config.toml
model = "contrastive audio-text model"
dataset = "short read English sentences (LibriTTS-R)"
train_examples = 26041
gain_aug_db = 10
time_shift_ms = 100
n_mels = 64
hop_length = 160
input = "log_mel"
spec_augment = false
win_length = 400
tokenizer = "word"
vocab_size = 5132
loss = "sigmoid"
embed_dim = 128
encoder_arch = "quartznet"
encoder_norm = "batchnorm"
encoder_activation = "silu"
encoder_drop_path = 0.1
encoder_depths = [3, 4, 5, 3]
encoder_kernel_size = 9
encoder_stem = "single"
encoder_widths = [192, 288, 432, 640]
text_encoder_causal = true
text_encoder_width = 128
text_encoder_layers = 8
text_encoder_norm = "layernorm"
text_encoder_norm_position = "pre"
text_encoder_activation = "quick_gelu"
text_encoder_mlp_ratio = 4
text_encoder_head_dim = 48
text_encoder_fused_qkv = true
text_encoder_bias = "none"
text_encoder_qk_norm = false
text_encoder_parallel_block = false
text_encoder_inner_norm = false
text_encoder_positions = "rope"
init = "lecun_normal"
residual_init = "zero_last"
optimizer = "soap"
beta2 = 0.95
lr = 0.0041
beta1 = 0.9
shampoo_beta = 0.95
eps = 1e-08
precondition_frequency = 32
max_precond_dim = 1024
one_sided = true
adamw_lr_other_params = 0.0011
adaptive_grad_clip = 0.1
ema_decay = 0.999
steps = 3200
batch_size = 128
epochs = 15.7
lr_schedule = "linear"
final_lr_fraction = 0
warmup_steps = 160
weight_decay = 0.3
adamw_weight_decay_other_params = 0
Rows from block 3 of the audio encoder of a small contrastive audio-text model, named by matrix and row number. Rows with one number belong to one channel. Each number is 128 + 32 x the weight over its row's rms, rounded and kept within 0 to 255. All counts start at 0. Numbers have three digits each.
After each channel's rows are labels from the 100 clips, of 14976, where the channel reaches its highest value: "strongest on" is what is common among them. Only what is clearly more common there than usual is listed. The data: short read English sentences (LibriTTS-R). In brackets: how many of the 100, against the usual share in percent.
# convs1: first pointwise conv (encoder.blocks.3.convs.1.weight, 288x192x1), inputs 96-191
# convs3: second pointwise conv (encoder.blocks.3.convs.3.weight, 288x288x1, transposed), outputs 144-287

convs1.97:131122177130171148108138187143141115141125162132140066137146155134112119143103122112109118104178100174136147125149165180158101136123147108084120123182158193119065065121097154113187098098149105157190079125171176114152134178155179075111136124158129084133110142198153142141108154138158130119
convs3.97:136115106113169104129190155106132151161139174124137111099100122120165069078118157109086098148186118155163128092180151141097126158161117163140092172112135187114166020185104090159142145133092095099111091138091097145133132123139142109114110204140108108096128180068146081122238148189104124090080117167154074139137126131085154110137112148125069093109134074126124101078135154097095066127135099142170158139089114111168140160106165077126129
strongest on: voice: female (81 vs 53.8)

convs1.194:171135109131131037120158165132116123171156173087113163119158123117141155102160119126103173100134121076126034134173110097116129138177142171186149107100081144085133107131154102129137087140128174119068147149117104204169111142104164153141108136140123122108173117117114175116077138171100171138
convs3.194:112135076138115124104148112150134102141143096148033146125171158131137140121125201074162084184142125127152113171150109110158088121143125098130088082102145105122111134095146086140155116113116108248087146113122127106153133113144184178100109120141143141146118093091155085123134096136181164165120124142157093059198121062079141136153085149135125140100158151076147116107215158136168167092059069145138125123148122186109074122123118128132129
strongest on: the word "was" (47 vs 9.7); the word "is" (29 vs 8.3)

convs1.132:150139147173151097097132123085124085134059110145085215127103085103117162140177131159104142139111165182105117134183122156108224155105108062109107080112126087087058143062137161115180148098154181163133132116155140153128170125126107162171116122157101107108113124170156097127152144124094178180
convs3.132:110164127091092128137078135070157111153077179202171148089177132109149118179142124133208153083065105121178079169159125076106085128050121061158126137072143130096123116124084112081168160107115170135119098117130168183101135175123120073116148135118093151177157128136155163085033071083160114076181105161155156151133129106180130150105157074109128130126133101175099156106050129068120124150128083182123179094151182123200164119106136143130142
strongest on: the word "was" (29 vs 9.7)

convs1.35:177176120152121120148066079096176152180096164186136126148057093142123199068136168130166097122158119145129125089162107143138125107135130096158160131123155085088103088117106104063130116138132129104016078092165137124125134129090170096138135099122116119118057100189096099110082113164149141139
convs3.35:152066110104086128117135153150122106185112090056117106131160114128150086099143137135112100140199164127032184099133130137131124130121089071140164177125164143106165113180148137081168074104128158153107144149139156164081156145078075127141141110143130124104126093166158128074147102149125137173087107160134093134119119124111102144126118067119123178102161122097108112135113117183090066098147122096135080194122109112208153168123111132114140
strongest on: the word "was" (38 vs 9.7)

convs1.220:090089087084148098223125130143124112150109067140135161159161135103152136177178126138094075119133140129098108126089166127071145082143139156162101121114134129151090120154154138049143147128122121183139093111095181165128161077139098169105103163149141114113107093119176098145119103160111086151
convs3.220:163093065151098155081120105160148126215162167141143127117106104103128157101108169132117044152130119131107143118110149118126157134125110174158135128134157135058097112131165120127121116097088114169099111103174114124117098107108187191062081128131162145130103121121139138036055098136181162192159092235111150129122109125104165126164106083139173183131162114144112130130140099112151124071140116108163108125136152120115090091138177075167088
strongest on: the word "was" (28 vs 9.7)

convs1.121:083133124123115168097093086097135126142087117127131153146137193084121035116119152097095074141151068085139176164137135130181105117109081129155149128134172146083153138148143181153140176122144199134147147203127165079129121138129144133122153087117202138125136139088116046103116098083131125132
convs3.121:129156139120090119156117163075133140125086092132129161123142146114206145171180168060131171101125082168125149112064163093189155103087120111090126159158136144105121143167125141230095181106112077187083135170153129151157151160143168120170065171134059145188080129143098118136133114156139119069153144132121148120154161141134135107136146134104169138156143116140090154118160110137115176086075188108140171114126096157139140149145128147119172
strongest on: voice: female (98 vs 53.8); the word "is" (25 vs 8.3)

convs1.267:115139102150160132174164109083119084037147117104078148158181091147185110133139131119072117117194148153104174125144214093137178188162189090071147116154147149154090094087114162133133113201124104160115125094134129119138097122106119171101139121085134128121156147152082131085112156102100135131
convs3.267:118159148181163082119122155172069144166090162141148143140085190113145141128111053109117131111109106117117105138161095053156096088094159166149158159122137107162082146181122145137144111116086092155184090128155136122097104135111123121170130136131084177149042085090123119076044104126105117106123125122153151117192119121140139125141168124117131091167130109133107119115103168097095115104139127104115121103113136125105093072140142113191094
strongest on: the word "was" (29 vs 9.7)

convs1.32:118135060081099171115167159078107101137195093086115123150153094107144227130144140148103156074130118186075182117174090107129072156173158115126095144146145112104129122144111181129155128120126149093078142139108120119147141092130107142123140157161113105192083084109139084107054162141132160161
convs3.32:167150095098128136141120107120117075090171113132145139126188147164129139138224156144140137123095139119125093103138052175124072106152088123136091108124118100150106116144132111136125126162201151132075186096122096057116130172099098150157125078144128141142157136107146075152151164149157094169134146138121174064129161155111156118179131104165101135082081149087081117199144100029073186139117131068126117126128119165101087139108108126063118
strongest on: the word "was" (27 vs 9.7)